From a checkpoint of a small multi-label image tagger.
Training: muon at rate 0.011, batches of 256.
Rows from block 5 of a small multi-label image tagger, named by matrix and row number. Rows with one number belong to one channel. Each number is 128 + 24 x the weight over its row's rms, rounded and kept within 0 to 255. All counts start at 0. Numbers have three digits each.
After each channel's rows are labels from the 100 images, of 14848, where the channel reaches its highest value: "strongest on" is what is common among them. Only what is clearly more common there than usual is listed. The data: photos of arthropod specimens (BIOSCAN-5M).
# convs0: first 3x3 conv (model.blocks.5.convs.0.weight, 96x96x3x3, each kernel summed), inputs 0-95
# convs1: second 3x3 conv (model.blocks.5.convs.1.weight, 96x96x3x3, transposed, each kernel summed), outputs 0-95

convs0.25:136170125156150156119143115104117114123114150140130108126132111141178134134140126111145144139096154100141132134112164124115151124113108187096135121147129104120146142142107124116142108089125133048147163124100157092081130134194132143101116119119164138109071104158162090137108100143135114149
convs1.25:099157095108096128099141169127113145122107116118135151157117117145063136128148182120102093149145120167091139117114146154141119082190120135166097169135127124151087095140115151112090119127105127134156136152113123102148165115085130125107159129161126120140168132126124125123146118169109105114
strongest on: order Coleoptera

convs0.37:104119153148127133150093107143152128110094114103119123142139131152135186124088099098157123114141119143116105101111160157160072128144075112116091083094118111141127132114097122101161146115117139074111129117111139102143078143113098118108116121131103160095171122133093138087123146142155101109
convs1.37:150069155118126101122106125150128144119117145158150126116100105107160132140144090165091157166126114155121144110132064184169096115147159138115142140138119129118115115149159166162105138112124100104157117137130152080112151108119087140131137136129152119120117113094161131132186118134127134081
strongest on: order Hemiptera

convs0.73:133106123056108125133134130133087089134124153138171107121161167110114166100127133138117148146107115116168150110094143114127083153139151140102120068134153129111093107180112109120071137145106117115122143104115171095115115097118112141123122122145173149137110165117149105123100151130155120125
convs1.73:151125115169123112132129157135100213142157119075117121145145111086123125131132118095110128149154117120112163116100077160083121130143121119151126184099121093112193153106128160124094114117124154145127142150127065143119132143117123145091121128129138143127120123104132138113125107097126098139
strongest on: order Diptera

convs0.19:153115136090147152086066178073121114126143158114109081146140063134132131131145089113142114133087086137109113122106135166135122119133120114125154115112159078142141160115125133144122134115110103157115067098140140121105156124107110119107107138117092101127119118137131083096135105135138134117
convs1.19:159120139154130135120149158145122124102076106160128134085124139102117162125104203155129114107168105115135125139158141141127113080134138104133111138131109110122142148163117143132109117119135128079163143131150111140116166174156104109085138118151134148137114091125101133091113155156156067098
strongest on: order Hemiptera; family Aleyrodidae

convs0.84:113116094103129139117119135149159191153097141070141110110153118121105137105137132155098123131106134109129164131134123132109110110126082114132112123107121120105139124131086093149131103099067164128161115165142141171088112112117170111150061150101129146098114172100133113134110133106117138127
convs1.84:088145098160093114099080123131136156146150113115110145120123152126105116151121159108090140129119155121107114140082112105136112110129139147134118124163113117119119105169126132173065152118134124071108158110120150099142141088125130113140160130145085128166140145166132134163166176117130131077
strongest on: order Coleoptera

convs0.23:125141102164103117121125108119164124132119170133126101129103150029163176154095132124138091120135132155139157138101105118125067099114151114167112096121142127140125113147102060121157118124105125153138124116110128130130118129107090128137125095127161133170141164110150132103119127137140129111
convs1.23:096139168123168122171141122158150127204150082136111104118122107090111119134168113134152128140151112134131128136109099108113103077147074155134141108120177140161143151178135163130084152101126127129136118124138127129113105093133126121107113130143142144136112122137138151157109112083129143076
strongest on: order Coleoptera

convs0.79:152110112127084119108110132122166134128173165098152144089135134167096118089156110147179125118155134098098098146123108137138147112139137133119110115145118133118123089103147142111133125154098118134134136148174125159131105170166107099128148111112062130138091097086084130132149116146150173135
convs1.79:127141116136143140157163073104123143124110094150128152153080147092120102166135149141108142183138112091162145112123147112146136110134119162137097147099105095104165105140166124136123106121105098138141097092101086084167119124106119148138174130140146156117125136116087128133115089098103115106
strongest on: order Coleoptera

convs0.82:085111106100109127120135165146102102111106122083139143121114129105138141102108115131144154125118163101114152149121136148097107113108095130161199159117116104154133101151133104116093155156090170166097122128146131150135153126117072112154106122129101157137151125128125060094098147109115137123
convs1.82:168120143090094066114108147092111136105087096152099142129128113126108115146156118100127160111103114144098134125123123109132096143075135116147109122120088094139140130170146090123111132104139104121128067122084141120118133125117132103168115156137096115136118122104105090135119116173136116191
strongest on: order Hymenoptera

convs0.57:150134137128121145156141090158128106137127139105161098125134131155110150139111124096103118130121153122130110128111138129124169117062117127084109119116098087135175120107138116088125100124200103141096126110096128116113138077055159138123135125112129108117115127122133065127116147102160152144
convs1.57:109107096143125114144154178144117107187116127119120139135109133119103099156133122163118130091161125138114128150127135112111139103166154105106109117115129172132133090165179152137121103149087107180127117121163088095117121123180129111119123114128099133096116136151122193142083133131093125110
strongest on: order Coleoptera

convs0.40:137084113127120129141130155148116132100134097119149171167113119102146107188142152141158131137171152093157137157162079105114171099117126115109143148119113116147167158082106132152121130093164129109143105145103115135148101136107131125151093113154085146129095136092122147087170109125114131143
convs1.40:078135119165119109125184163074169124170154108141127095075139123149155126143159128161136102154128115093141146100145129140199130121143076138149147087147097096128134129127128120138136112122140105140151141112104109129096128096114111134151129117138100151123143132141127180092127136155132136156
strongest on: order Coleoptera

convs0.45:116173133122113147125104126122136134112093137141115126134171133140126090129106150103153094115115145098177152140147121096112167097108106131072093106087117128161123097126157147132091175104140124087152119112176141150094203153094102116132121118111105141106116134131114134092119131131107130145
convs1.45:120148121139152158086170126131147138114104107143150147118077096090135141133115125178134126092121120122128135153122105083126130164089117100199132158122140138117146136089097128107123115128143151113094148099149100111139115092133143152130151130093149155123148139079144155156133136182174149138
strongest on: order Hymenoptera

convs0.28:134109130132159128110159134132119154111143122131132083124096135107140125134068120154104064162079157091180146123124141092152112127173124147131104112138137185138100131153149123130152126116135132107149159189126129139161111142152138132089122079129131147107138083132144094120117123097134139114
convs1.28:107134109164127148194141161149114128097139141117123187137119108110106131093142084147133079162136119094130123106131109141114111102132113172134112084117147122105144115155103150120124119139119144123131133137119107146138154115109153124149109137110152113167122202142150167106168101186151122110
strongest on: order Hymenoptera