python train.py --train_examples=195000 --activation="silu" --stem="single" --widths=[64, 96, 144] --init="kaiming_normal" --muon_scale="spectral" --orthogonalizer="polar_express" --epochs=17.7 --decay_fraction=0.4 --final_lr_fraction=0.1 --warmup_steps=270
Rows from block 10 of a small multi-label image tagger, named by matrix and row number. Rows with one number belong to one channel. Each number is 500 + 25 x the weight over its row's rms, rounded and kept within 0 to 999. All counts start at 0. Numbers have three digits each.
After each channel's rows are labels from the 100 images, of 14848, where the channel reaches its highest value: "strongest on" is what is common among them. Only what is clearly more common there than usual is listed. The data: photos of arthropod specimens (BIOSCAN-5M).
# convs0: first 3x3 conv (model.blocks.10.convs.0.weight, 144x144x3x3, each kernel summed), inputs 0-143
# convs1: second 3x3 conv (model.blocks.10.convs.1.weight, 144x144x3x3, transposed, each kernel summed), outputs 0-143

convs0.140:522517500509464514460538533500523480502485502496504530488458470482477481493490520518505495464512463532556495472499504477485517471511491535496492480473536481499537511497527501504512484543512517499497552471505530495507484496482487500542539489537473445541462475550543543548500497556515503500495464501538491481487493521496502521526500500536452488510510505489489464443483486520504505529465491530519546465491492509488515455441497505479509
convs1.140:509515494538461477522505517457485507462510469506507481447491441509489501506496495520496514513488493518492500468472514512490501509468469485505518509467479531512488492487502492454524467480494501535449475544510505488484501431538463506511525466516461454510522457489452526493489483516497467502504484497459502508512543498520479462494444529505490501474555472497487462507512522495486476468570507501467482504486500468465488499495507464446483
strongest on: order Coleoptera

convs0.51:509512455479486528495500448500500459524509477490462494488509525516532497468476501476504404527515482473517507493536490485474493510532477506500491517536495508513474463503459520502499530525499573520521511491526494507491485511513489493502522522479523452492497527511479510483516481492492515474489458468520457464496467469534482488514527519535510533477471448516529529450492494494511505532506450472520502471515507465495507470517481500480565
convs1.51:498545497481563535489521498494505474480478517480478539466507484538484441556480518444446503455528521559472505427478484512527481482494468517503508511504510511525496489490498483494497479472482530473491509512504522479495484509523501493509519494501427460501502492500479498477476493499533491537496478498537490501505503507498536495499526480458500487489507488534472482509524467519477507507479526458496561511516533540516514483521495447476499
strongest on: order Diptera

convs0.99:530536486510481489519521480474477504472504505553494502489429501453448500497500491524484515461506497501456485478464515485521477488478480492490536495506461525530512553502500488511497467502533515498519489469474494506492504519469510501473493506532453506507522489508533477527481391491469492501445493503532476504479496509469514468512477516475513503516465519508445501512499531525535460471492509477530526508517523494524493518502514464545489
convs1.99:502496500497456505529513488515509490534515494511521464523463517477494575507483464475532492510490507529470493486494473527492489505508537472514499479487521493527425514514474507526487489494510483493525465508498473503443481477525497540550509536529492501521522473520511499516454470513534478477517534497495480489483497461498491503540466530510447517514484495448469512495459473503472502539463523473502460502513471557475508557494486530501504
strongest on: order Hymenoptera

convs0.38:482543492479492456532532504520491503458507498490517509481488519500519472496534482521484516505465508525488491521492513525464500509484531474453507524497464454509501454515502492496451514527507489490522549510494569491541503496447485525508471470504545497506450524513481468482500508513449504487479489513511495495543497500506459546550517520483510526470510466477500477468487518551478493478522572472478480482479487562518501488507502503504486
convs1.38:527497497533487453499449517479493550486472496500487490509501489459465511483486483476502509502465509482499527477502479502531518488507490556497431509492515472456459496480487504510513512527486490538458479543505481494497515468502466513483536511506501519497513505459503501518532556490533548527520492496532520488507478527482482453483509533482480483523490488490512483502534545484474497550439486479475547451491543478480512510513466461471521
strongest on: order Coleoptera

convs0.77:508521529505499490475528531499488473480521521539479464514525535493526471501485513503465540503503471480473496482488476518487490504479563464499516517512467496521501499504505505462526505511512565477497537500513532506471498501485495545475458474507500493499446505536469477479482508507457521488519515530473498532502504516472451497461498496458498469516476541488537531442527491506496491473516539467498531537457486460554510517524542482461496
convs1.77:491471526509448513510525506472508527474489529541493482525463534439498493495497510499518515497552502501493497508526471504527494480471486492493546476515509475497501544457487489502571473507486481522498491547464462543493506478480510488562513487542510522487458489532487530494520507481507471523466504469486523534511478506524441483494505520496498481557493488493505536479511505486512500495460465487505557478469489531458521538522487516522497
strongest on: order Coleoptera

convs0.119:495509523527492514547507476469516457505518470490492489498546500490538521515491433500507494493519520542504502490544464512512433494484532524469518471524498482532451525451486483513519473502482494508533429505490454464503481479517458482505496511515469498496470524501512494502476515487524469488476473455465476491512499539486497473470489507511513529504504450520439541468530512506504474448519486514482495456481514496508510529501488495502472
convs1.119:506512528497514497542487521495454501458498524475458507464494474521557538453515480504439515494459495523503505512445448469483494490491478504519503497486500531496488539527471523498471526476534475536475497519533518508448502515518458499476498513484529484497469550496488483477515495525478528464478510501491484484511503552478513486461519490554470508485435514480477477516527539514479486495464483499470479523497517483495506532534483486521484
strongest on: order Diptera

convs0.127:465524483463497513534510486516537497506496523504522532525524484439502460501490508534476508456538509460483524530458492519461476518519493515526473488505460470527490494508444498476515508498520491496504473484524514488510528536477528501528534431479545507492477470472525492470506519488490473499428515491479489498500476509444497451479521494535530507543494511481522513449486544486514495488504509534530509477503520475478505499522465500509535
convs1.127:501490513490510483497482541502484569499516493504498477491485485521454431478466485501496525503480534447476533477495465521480519507481496516512471473522513480483512503495458528507508495498455475489528498497493500499535481503589518491505475488472536501484543522459540517476497484494485515522592507533490511491507483522505500521503486525493488516493497455478494504501509498518479538493553456543502499506527503545489476511528534503479472
strongest on: order Diptera

convs0.71:487491489510442525500465498516499467564483480504509501527469482488527460483514475440469511489465520520449490472489465486509480495495495498471529494518478521500490479540500512509505513481504503479527492480524471478481507446477491502494493498456530529485538491489478477450509534519511476474519510518480479495473500433513465500450549464469503483493524477520488530494504514494535461477496507476540478472491480457509547489536490464486543
convs1.71:531509483518493482503484511484520480536523470490500500478507501473512472503501507522502556516510475472496514494517543547480478491489522470506496495523481511482473559490506473492521554503520484500512525483530472491504490557499505487484485508552505478477525504494535499451470562488452517453513512510494500529526492495469540537480506487493533522506505503564543576479523535534485451503506473543531525501508501483489495537489525473502480
strongest on: order Hymenoptera

convs0.106:486490480502487517484500474472464512504489498497488544515505513429494509483474490481456466491506442483508428508512459467522461498488493530468469499543550471483509503509476522528504504494492499495578491496502509526525467490494496505498473504565506519506507447457495494472497462523535524504513499522508494459511487479516498509479487491512516518504534506500451453477491458541511509469507472516556503520542501504503489521488492497465524
convs1.106:488495492502551533497504542484493514512499505486502514497491493503483518539494524481527528528488523465482505524512518485492395505505517497476510512488483562531489473470492460502497537461525528500463493454479481498529496491453455515501489487527505496482522487469482537464471504456530535487489528478508427490487468506499479546507466503517486490515528497503523486499499493497465511532495462496502486450527489501484512517516456555477499
strongest on: order Hymenoptera

convs0.89:472513500489465497488508531506505520485505521484448504490504492469530534479507482507520581510489488503521492499511535487525470477512439505525466510490484508519521506483487483508457510465450513502472504527472463486489506534508511477490494477487475509484501524506467526461463467490548515562485510514545516520498478488523478512475493509476478497492440559513497515506525543507502483538527473498445499537488471524487527469441477473489493
convs1.89:524503472472482491496470467480501484509515493504508539460488475508477464445444468512526490520478481566492506515474496498506486514520494497472501489489479492506509469450527483453447510537496508457492484469504455539494490446481480498494487519493481485475474501505471517525544463539506494507459539531501478483449488495512514494510495458479467485511489509493546466492501454509540504476507512458454479494487464490502521466472492530536508
strongest on: order Coleoptera

convs0.15:503487499477521494533478486490458478504551471472551478509470519504495466465488472491502484485488511442435457485476526461516441530510540511523472500519520489542478476443510520497500524492494480485488506494516477458488500473439535498475515481517488493519514516494555499463499489453530501479492449487530487469506529510511520486491469520502504496499518496480500507515503512478493458512526507496505490483524441533504492539491470503555480
convs1.15:488480494523495463489510478505461513478458498478431469556498487515533494452504487457495501552507473497520505512482504479470513511517514482521525479531496507543503480513460491502461485491477516505497523494520444496464470532469453492468511480460491493510505522483500478491548497468547505456532455481477502476506481506511457478501464482483506473503459507517547507501474457499505491465481489504508484491545505477488527517433476525512499
strongest on: order Hymenoptera

convs0.74:511499501509531536473497528481498522484469495512477451478531489464472542508472500496534501493511498531509492486472525496475467515447488485476477512519522468479524546519484457535487454500505455515466469504499503464525482462540525502545506490491473517526502529462481490490488513515542534528493469505559487505504453515449522466447497506490506446505515497537481479533496478469499508471546480517507539477501517490476503511494526471494533
convs1.74:515471530512437475516496536506459498489532471473560535520474481465522508503520479488505490511504458469501497542478492486482490493498474512472503462511481520471538465475507540521456499488470497521496476509471505512512516474495463462450523471523492538486499509493534476491508511453488481492470497488501468496525506519441469531504537519484484456485499512443480492516499519495451505520513485481479451523515488510462444532478479482476503
strongest on: order Hymenoptera

convs0.76:468452524524507511493491499495504462448440505496522492463513494506531488502499450520475482538523511499489481492492474485459484493481487508519519502478493489513489524513491460450493483473461482437522439551506509505480476491499473481489467500526437510489527482479533493486506508462505455476507489561446489547508472537503486504504458522486489517506559497506508529478504504474474509485497508444535476494531494504499523490518496519515499
convs1.76:488490481514518467486464465530452513547476521496468523504546496486542499514487470471485514455496483469521520501478501530520493469481480489517505501487505494493493536507469484501448502527487483442467475507533480534476470551519444500484544453488460484539469510522492522469497521451498515482467497488490461449505495514496487517521453472516485465504493494486511477502491508509520511474539487494512483529449493501501468512462471469540490
strongest on: order Hymenoptera

convs0.10:506511550446496527483510490516454522501527491496535486480516506534463480457480486495485514556490488459522541521509499518500537505487505508545484465460496490489525492508514509530490524488453504539530531520481514466480535506426459516483459489522511490512499527497494506506476467509501485521498537480486486439474510496477478536507478542487538549515535485497492542497502463520456478500522486466513499485486479503505500485525454536473498
convs1.10:538466473468536489514493506520504510487480514497502500479532496479522536513517477495456525482482505481487509479461530493522518499471507476461518515451509485538499484514484516513528462512546468512499469491513506491467493537459484498514530527481492490495465468519539519516521535478475491495500517439479507515519504482564528468501546485527515515476505517506502452506479491511459481479478519515537504505540471466500601486498512470529522
strongest on: order Coleoptera

convs0.97:508569495534504511469527464493512515479503498516468474466511525503480507534511532473532482458505495505530490513511493487513540524457499499513498466510515525460496497490491565556511509506520503550537458511498484506496498476499518483486549492480509512474514512513491508447519516506471513472536496485473538471474508514513530515504483481499454488497471473480488550478534479518491484525497481541440488516430502526489493489469488536462531
convs1.97:503478504450487499500484456486453481533511466475527499537461482471504499468541508524462514524527468489493470482451507494486471468520532534501517428528531497514472477495497490514479486521465523507483519516475517484517500468452526493470447468493453494521470515510477521512526470521532510529455499465473522520471541521484511513530505512516509501488482524506502466505465528448487512537515486504459524529494508491539521512494538519488509
strongest on: order Hymenoptera

convs0.120:481511521502504539500526483461498508498466528491499465542489481482493491480483489516501485489501496503465499502497464495472540506471497501496456491432482535451494501459466502498530487498442481442499486515490561475456468457548470508488520470489551511478525509482468475512501513474549481487479507447514486531446495466498513512492504483491487510500546516458505514512476515483498482474491495515523454522471496515486488512544524471497470
convs1.120:483518541486500514497491457521479476530509490532523511522491484457513492471496493448445460489451511448518516477491503497499519492525498504492482508476548506495505472520549492467498504540540485511540509502542502455521479513502452504504512480472539483517475500502458514476559499507497467473448437530509491534502476486527456502488484497506504445533493542486501489501501498512494480532481484488508480529526516524482448493478482538476508
strongest on: order Hymenoptera

convs0.11:503516496476491479504502485512500503540501516474496476503502505466549479490500486560515528495562512490513494538501460452467562510467469493531487513515484545492494517509476514450535503505492489487494506496471513546492478501510515490528511507492478491466485455502505480459520490469481531483528510492499491455486513491507493496487549520484487465505464481495453480480484488498521564527553485485456446490513496555484517526485524547467528
convs1.11:487479456482495504446500496497502511483518516504532505487467503491531515474499530454521550503499469517512501502490475484518473485484495478491498487482471477495426474478503529446525481544531456473521482476493478494511462455480452501476486451551490456517492498512464520492529521525518524506495479526430497510482496479508483508481528489482482508510505468547447460468498481486523498489501528483494489460510444517495503476500474521529505
strongest on: order Hymenoptera; order Coleoptera

convs0.34:472512494488505525508503490502503466502504538512475447510503517504512474476484486479510471466467489498514515520520491564450471508519455446478520524450479483457545487455503479536486526520520508463480465524498473511508484477509483519500510479466498489497465499537543468514457507502476525480497511470502468488495487489535465545485489486488501516495546475483489440506443515507459497507451467507529524477499511510518471459527507528484493
convs1.34:509529486493503500487510500496484491509453476441478482487525530493545499480483486465487491498515511521506547458513530489500493520471497498505466514481504523465477484464544483493484499474531480436482487496499461528474522495459513461524488496491472548468539507512534533483484479556472504524492514464491507518486565505545488496521518509513532478485504499539490507509485501527475485514565512505515462509474527433486498490527524521461468
strongest on: order Diptera

convs0.121:494507490537526538527495477488491512507520518531534491507477495496485538464457510494516501515503507526508495522522539534495481506518468487501473479458552486522506529501468513521462455506490478480502514516493485482532481519503479521511510548488461506493507501494512520555461503457503523486500483468503458509516481558507576525540469484484490527514482467457487510475509432504482509545453492517489494496466529530476475498509444512505470
convs1.121:507496502482503485517486499470474455461468482525450488495481491493512477496495483486529538481494460475471479477464451490476491478491515508504482481489540462459505458478512495498484502509441553460521482475494460539489486494524479476507510488486500506495478483460502513505510524484458493507495468469504504520491512468501476490475511510493516485492468502486482446478458478531524505508450511486485436458465491480498498541457504534420524
strongest on: order Hymenoptera

convs0.32:496492486515526525453509465492523523534494509494472485492475450475493478471430451501511486504492526472460533507507511480506503502490490460496495508536471469485528506524541501504461490495491497495510525513463485469504525510480453498517527525497492474494459516451515490541513512489525497501507538535514480524510523514522526518520442481486493456505569502524493498496547493478487557526477485491484528463494488521495489516447506515561529
convs1.32:508442466472478501502517510547485492483483503450508467495510518506513499502476512521505453477490511484494487480517491394535513521521464510512503494518512496500509479504444493503515505491527512522452460493514460504505465486523483508464493512523449521454505441476512491515523495522474460492500480458506509498504469489524490527501498503465461521484471472475501471526496510483504521506470541541497433524481494491509497477454498507474484
strongest on: order Hymenoptera

convs0.40:481484522530498462470515541514478535497529489500513557462507460472472496543495520489502512512505511474504474498544503456488521514495499513509484500487489473499473552475505505524532512507497470489445495540488518488511512487478508537487484541503479499546510483487515525515471483493490458475459569500473510502457493483522507503468535504509513513500541516526452453550551487464470504462509556509510502489489488490453481523514515496511459
convs1.40:496449479443480470485520525517475537523517446482484497457470487502499467508517498480507496479472553457499457496505503462491479489476500495522474489480448481511509468481494476471489485480473482497497529503509467484485491528477493497487512519514517524517507501526500510549497539455463523449480509518512517488469474501519496460481538483466520519469487506479479479523509547490527501526491429567507480535495495484487458468483509504492460
strongest on: order Coleoptera

convs0.138:490462525540503503497528487569507536513484481491537489525501505475482531508471486509480525482468479476490457522526526487501467520520479523489474531471498510466515456526466476474523479492497486478526532533490491481504497506495521486495485482513508520579467508526485479494485508532511483465497557513563524498506507497480484509504518503499504494468525531403468474512455509478449499484513511473478512479478466468485486494523477492496483
convs1.138:514462496569500488554490505513474459471472516496513513540526474535505513523470487506504473575502516517515534486481533484529540465521480477508467519477511474498514539526520555529510479501473484524506496532463523529531476493502464517481470501462498467531509499472495521487542483494515511469526493497464527481502531538498476483502484487476485520542545491498459504460511528504491470493516498496510469562494483502491456521500520481515511
strongest on: order Diptera

convs0.78:497495494477516477496486491465480509476490509497506496510469446459489489518507532506490452504497489450511493516502511492435511526475494471494500493514466503522497513536546494461489495494524505503549494502496481497498468478520514463516459529508444557486483516496482465495511490535464533490463453537502487525478504507561511526522475480463486483492454475489485526526518429477534503503499528501464506546456507513493502487458541478518499
convs1.78:529504486505475492531488500526454489482507489530551457521500515489490543513506513479518520436457499490532472492490508479497504487515502494493469473522461513475466462511514501487563479492481501431530524533492542506530486467518514489479485463489496490501509484485484510508483528529512484503493497476507505456462477499486470559517450480514483495466515498495489502489462479453470492519523509516520549498546438526524480488467517474479534
strongest on: order Hymenoptera

convs0.9:516479515487495505500500492470485493506518512518494473508520474508484532497506499508506466521489504496525512456544493487517483488502475455478476508450453518457523497464553476507459479495537470540495532496481545419505517537476484503485495490510489456501496490490512498507488506580478494515500522477533522480456497525511513515518467509540511517505550506543533522502520483486504470539493455472533465467540493457507504540526500512487489
convs1.9:457506503494526469528509495449500493491513525489535513480508506537509531521509512513483509530499518529493519505504514489515540504473494508482502464445476516513510451530478489462457483548478518516533504447467489512498491501475482477485506504515509490504470515504526524526460525477510488504524507468514517502527533468521515515481460486498507540488480412503503461531545464485517453474491516491482482506499455447506559493532454476495484
strongest on: order Coleoptera

convs0.5:482489481510488501493507493530517505499478491506504545508504509506491488520536509506486519503507482474487532539456534536490516512516528494524494461406463470499467490470522490472460481485514527540504525516488469498478504483469539469483477448473507458516472433475509459500506485479530495464526504503500487481535492492564462491521495485450527534477523501460466499462534487480539481500520477457484498518500508501494475530487496496496478
convs1.5:499476507499473475503482510539518453522496495511484459496527526461476538456468490466495490485511563535500510533497495508519553455490519503533515498487481510550514526498503513505480511566531485479512495496512514512478541522492531514513483538494489498492513530518484480490528517502505522515545526476513444474513502480482523443488505480502477458452528500550520519467445525493500506509496562500510497497457494487536491521502519467529480
strongest on: order Hymenoptera

convs0.4:535477478461479450498481516499505517480486528535492480477526486485515495434545486462481501524532517462512495484439461505472506495478494529549511549524556480484514515462516490489454518516488436534495517507507452450472498486459518473497505539502488536515494486461505485527500497487483476520517463491503471485490512516515512482498498508485520526528475475494478552551509464497474509521483526486504499455475505499495496509503476511474522
convs1.4:484503479492458518532450479565495516448485461525486491466482470479504488499512519475515500503481541462494496515474483463519508477481549454517459467492490551493471433490485501480498520503494494507505565457513498506498528492460485525483474497522518486524507479504453469499483488501513516450510492477509457482523494487543499511492501477531495476482508462536458486497473517494504484497492479505522506517554485484470492469465478525452498
strongest on: order Coleoptera

convs0.93:470524518498454484481511531481520486520475487500503490517504524495504472513496540511474526500486470510480502503522457474538515523503443485479509477481512500489529537548479532498506471459538466498479550488511452481521514510504496516534476489533462513514540472484507528518515483479523516468474480501461531511463501470486504539495528503492527462503465502505452512499531515485544467475529484465445510475485461508531498527578517484500499
convs1.93:468562481480505488520481511483466524490538527501513492489497457503507506531455494514528512503525459529550507494498493538468502493468525516539523471505499486513463466517476503524495479504521503495483488502486490475500484505527553496498519514476486458552468468494532490498535536501471543445515477515502508504540451475471513483512546482490488506518505457510478546494460479486508506514459462502538467485512459494546456519534484490469499
strongest on: order Hymenoptera

convs0.42:490485476509482509468494448489499509523494494498518456496483522473514501538483489480485480470488499524437479525489465459525524493479494511508497515485533515469487520496495496493467481492527489539527506506522496472488506516522493473513460526511515486474519496501482498489504508541466477509523506554423488444524537488519510530458436510510485553533537461499539493467500527519470490512471489458506509488473524480527467514555516467531492
convs1.42:473499507481512502460511490496503508496519488482496534453478488499508478536497455482483537490532486498534475486502524495506494522475491468502499502490482539515538518521457469508513524519533492479493470469494498477524516508475479475468518482462479534478473508517489465490473555517493513499553512463497516457471476533515516519475480558473494445507511508500494511429498528532539528469490479494526512501514479462525473493491521419454487
strongest on: order Hymenoptera

convs0.21:488524514493489480498537526532494529448451489471473548514478464449532498502501500462440545519506454517485481537487497536510500519470501484500476545465461470510503520503445506513476487503476517489497511526451485501467504484522513513499489490480495478450503517502457475531477484475543506497480493528489495480535479474506501529499525460499481507535525457530498489487500538549526474468484550487491503496485477521517530528500524531488501
convs1.21:500508496505487474513503487494489472485532521537462466513539472475536523500513527456489503472482540545478488477485512487515497523498476487474525519533480518519468477530489468516460519455535484517494469556476504498507537552503491452499487517474516486536498515495483473502517548542523549486454454496479451501527506522523478503499483478504499506496478509494472545481515537453469492486498519467519501476467483469530495507472452519536485
strongest on: order Hymenoptera

convs0.69:506516526494506495483517503520490472482496507512469504509529521462526457452537502495515519492465476491476560518517526492477425554438500517508511524498477464497486517477432500503485505477490514512484502473501455474492492485511494509490516530502544477507507513545490513504516461541525513481472491488495470476540477465521463525468490490496496475475514454528537498526481516487506495511562487552514505517456521484466517539515497506511483
convs1.69:489494506452508501490519475470466493478503492534502545457496505479534470492474490520483501481509536492518502511461471504508508472456522512475526466508527498490500490520529526487462497465453502530492556495489570470493524523521445461519496486520518495504462437464550476480510449530486509485522487477523502479526511504503514481504487514503481469443505484517471495467504501496482493496523440453488545506487519489489506507477455478498475
strongest on: order Diptera

convs0.90:480535486513506505538504523474491513453469502484513480498484516503436518542507489506551494503472463480511483492472516549525525522484476493539516518477506471489533520486482532469505458521504454472553492476467515509509519471526416481535520504466500509508524515511447543516471509489507499480457468507513499473452460508484502508535486486489491508476449511467515526487499472503493479508515477547511501470484513486478493500485496547521481
convs1.90:520492508473519486518485503506486495476527488466500515490500491482570486501502486539496477472467474469524437495489508556494504500476522538473510488456518474519514479501518499477488506526478533503500476522538511458485489519489476466506485482469504502530536496490477500516491533540560509480494473469453523499435492472483494492490507499499471528484471547500508494508533500543515483500511553499499504486461489443573476492475510535532515
strongest on: order Hymenoptera

convs0.94:495492537514498477535524510488510510504481509472493493553487490464498510468479515491479502502484497515481472478528515465585467490528519506468502512508495487495503508507504488538575509491499492455487504460481463472484534458453466499527532505465542485513502449481528451458498467478502507485485486535504535486510473483510524495515442484505492489479515526517494438465483488513464520473495536482504515471503520532511464472506464513500485
convs1.94:446506474516522482495521496496493470472506471492485490520496531498534539492450528510509530497506480496484512454494527475443510501539495496482476486433479484493485472521496489487526491523521462509522486528485476478436527470494509495512513479492498487527497546479522538490505498512502507499544490474439500494471517464478458520471480500483522499515518529535529546483505492523482519536511485541511523468486527466435445485512475519516469
strongest on: order Coleoptera; family Coccinellidae

convs0.39:513530508518472488476475505518505537507468532489443507472488541510566509505533497529524521514493532477497476497473455481485502519534475464468467482483520533510483516558450504514496535497498488483483496493485512502488464516489472497480502487465497542509485491508479493506462539510469468445485498491496508470472489501466444495529495451510458486502492509480456544526512482506516519499530459500479483539454472506534515479495513518451525
convs1.39:477512504510493508456446456501498490467509513473489510487502494494504463493505508498521524465504518518465485507490486505503523503498446495450451516517498528480472490539521512457523507513472467487467497483522544521515509504454536465469517478490510461524527493515487523560522479500520505539452501457500512498562477525468434513504463454484538500502514475517551487517496482522491483539515492465506509542493506497520511527530472482480484
strongest on: order Hymenoptera

convs0.73:465490500530512537496501504519465471493502490460500488515473512510495507523487472531519484490476506492480511493499513513532513534491493442512568475525515445503505535461501504521499485514499476466481492542514484543491530465529505496447531450489462463513474501494492532519493498542515498490462479526507469459473505493517468506559477503504492514503503432531505481453488475518496497493565478486539488497525501501491467505517459499455529
convs1.73:462503450508530527503527518471509483488522551513518475489539484501541507528470503514491497453475549517500491514522511461502487518483500466494530489502474500485577540476488492490475479485478495494483502474520522511489509484470491472518526503505463495538475487480483477483511475464472476505471487471475521498469477513546508498472547488525504477485509558523529449552479502536487461495484518509506504534520499496560516439485501513480529
strongest on: order Hymenoptera

convs0.67:487480486509469531497524544503466483446462539509514457505470481535504491526510531494514501521541489548485534469491509534479492498519492496462516500515531519500517484526526489457482485520511510481445502478474461526483535483488509516472501533534499476512463531521492507476500506475483450471499476520490550511507470483522511484496523518467553508508500509511479469484452498501485443459519532513476496502506512566506485517481440518478473
convs1.67:474443533482438473497510536513485508449495505525508487495496451470510501504553447509525512492523540510512468492510544413503520489501501480502469526468487492525549486495502483480491521462474485504477495489458504488497514505460477502506507466519502480507480500534493472517507478463491517452483482482482508482470492508461511498515530463507507489468502534472524527490517449512482498510470521435520470492495477499457494487482470503527494
strongest on: order Hymenoptera

convs0.6:504512499508488474476483501520502492514505466486518499477524472477530546504523504471553513465498509505506486492476487483491521499417495518497532478483489510511533514484523517494460478498568472483489483505509537490492496482505521487505537504522467502485490537491548555436513460520482531441499479526440521529526457491490481485502453529512496500483533458494462464504480506513501489479449489500510504510534502544500478465505488499496467
convs1.6:526469557500491488468481490521460518465501512499540538492490526510502500477502478477458502477529523486462526484475500454501502498502518489484499492514471489492504452508474492539505519488540512536467494466528449524494550488480463498502498467524490493529504532564469511467491493522483492480485496533483512473439454483521505511526519481504474477534472529475524511448473488471535487479471521437534477491501516485504506498469464501510476
strongest on: order Hymenoptera; family Figitidae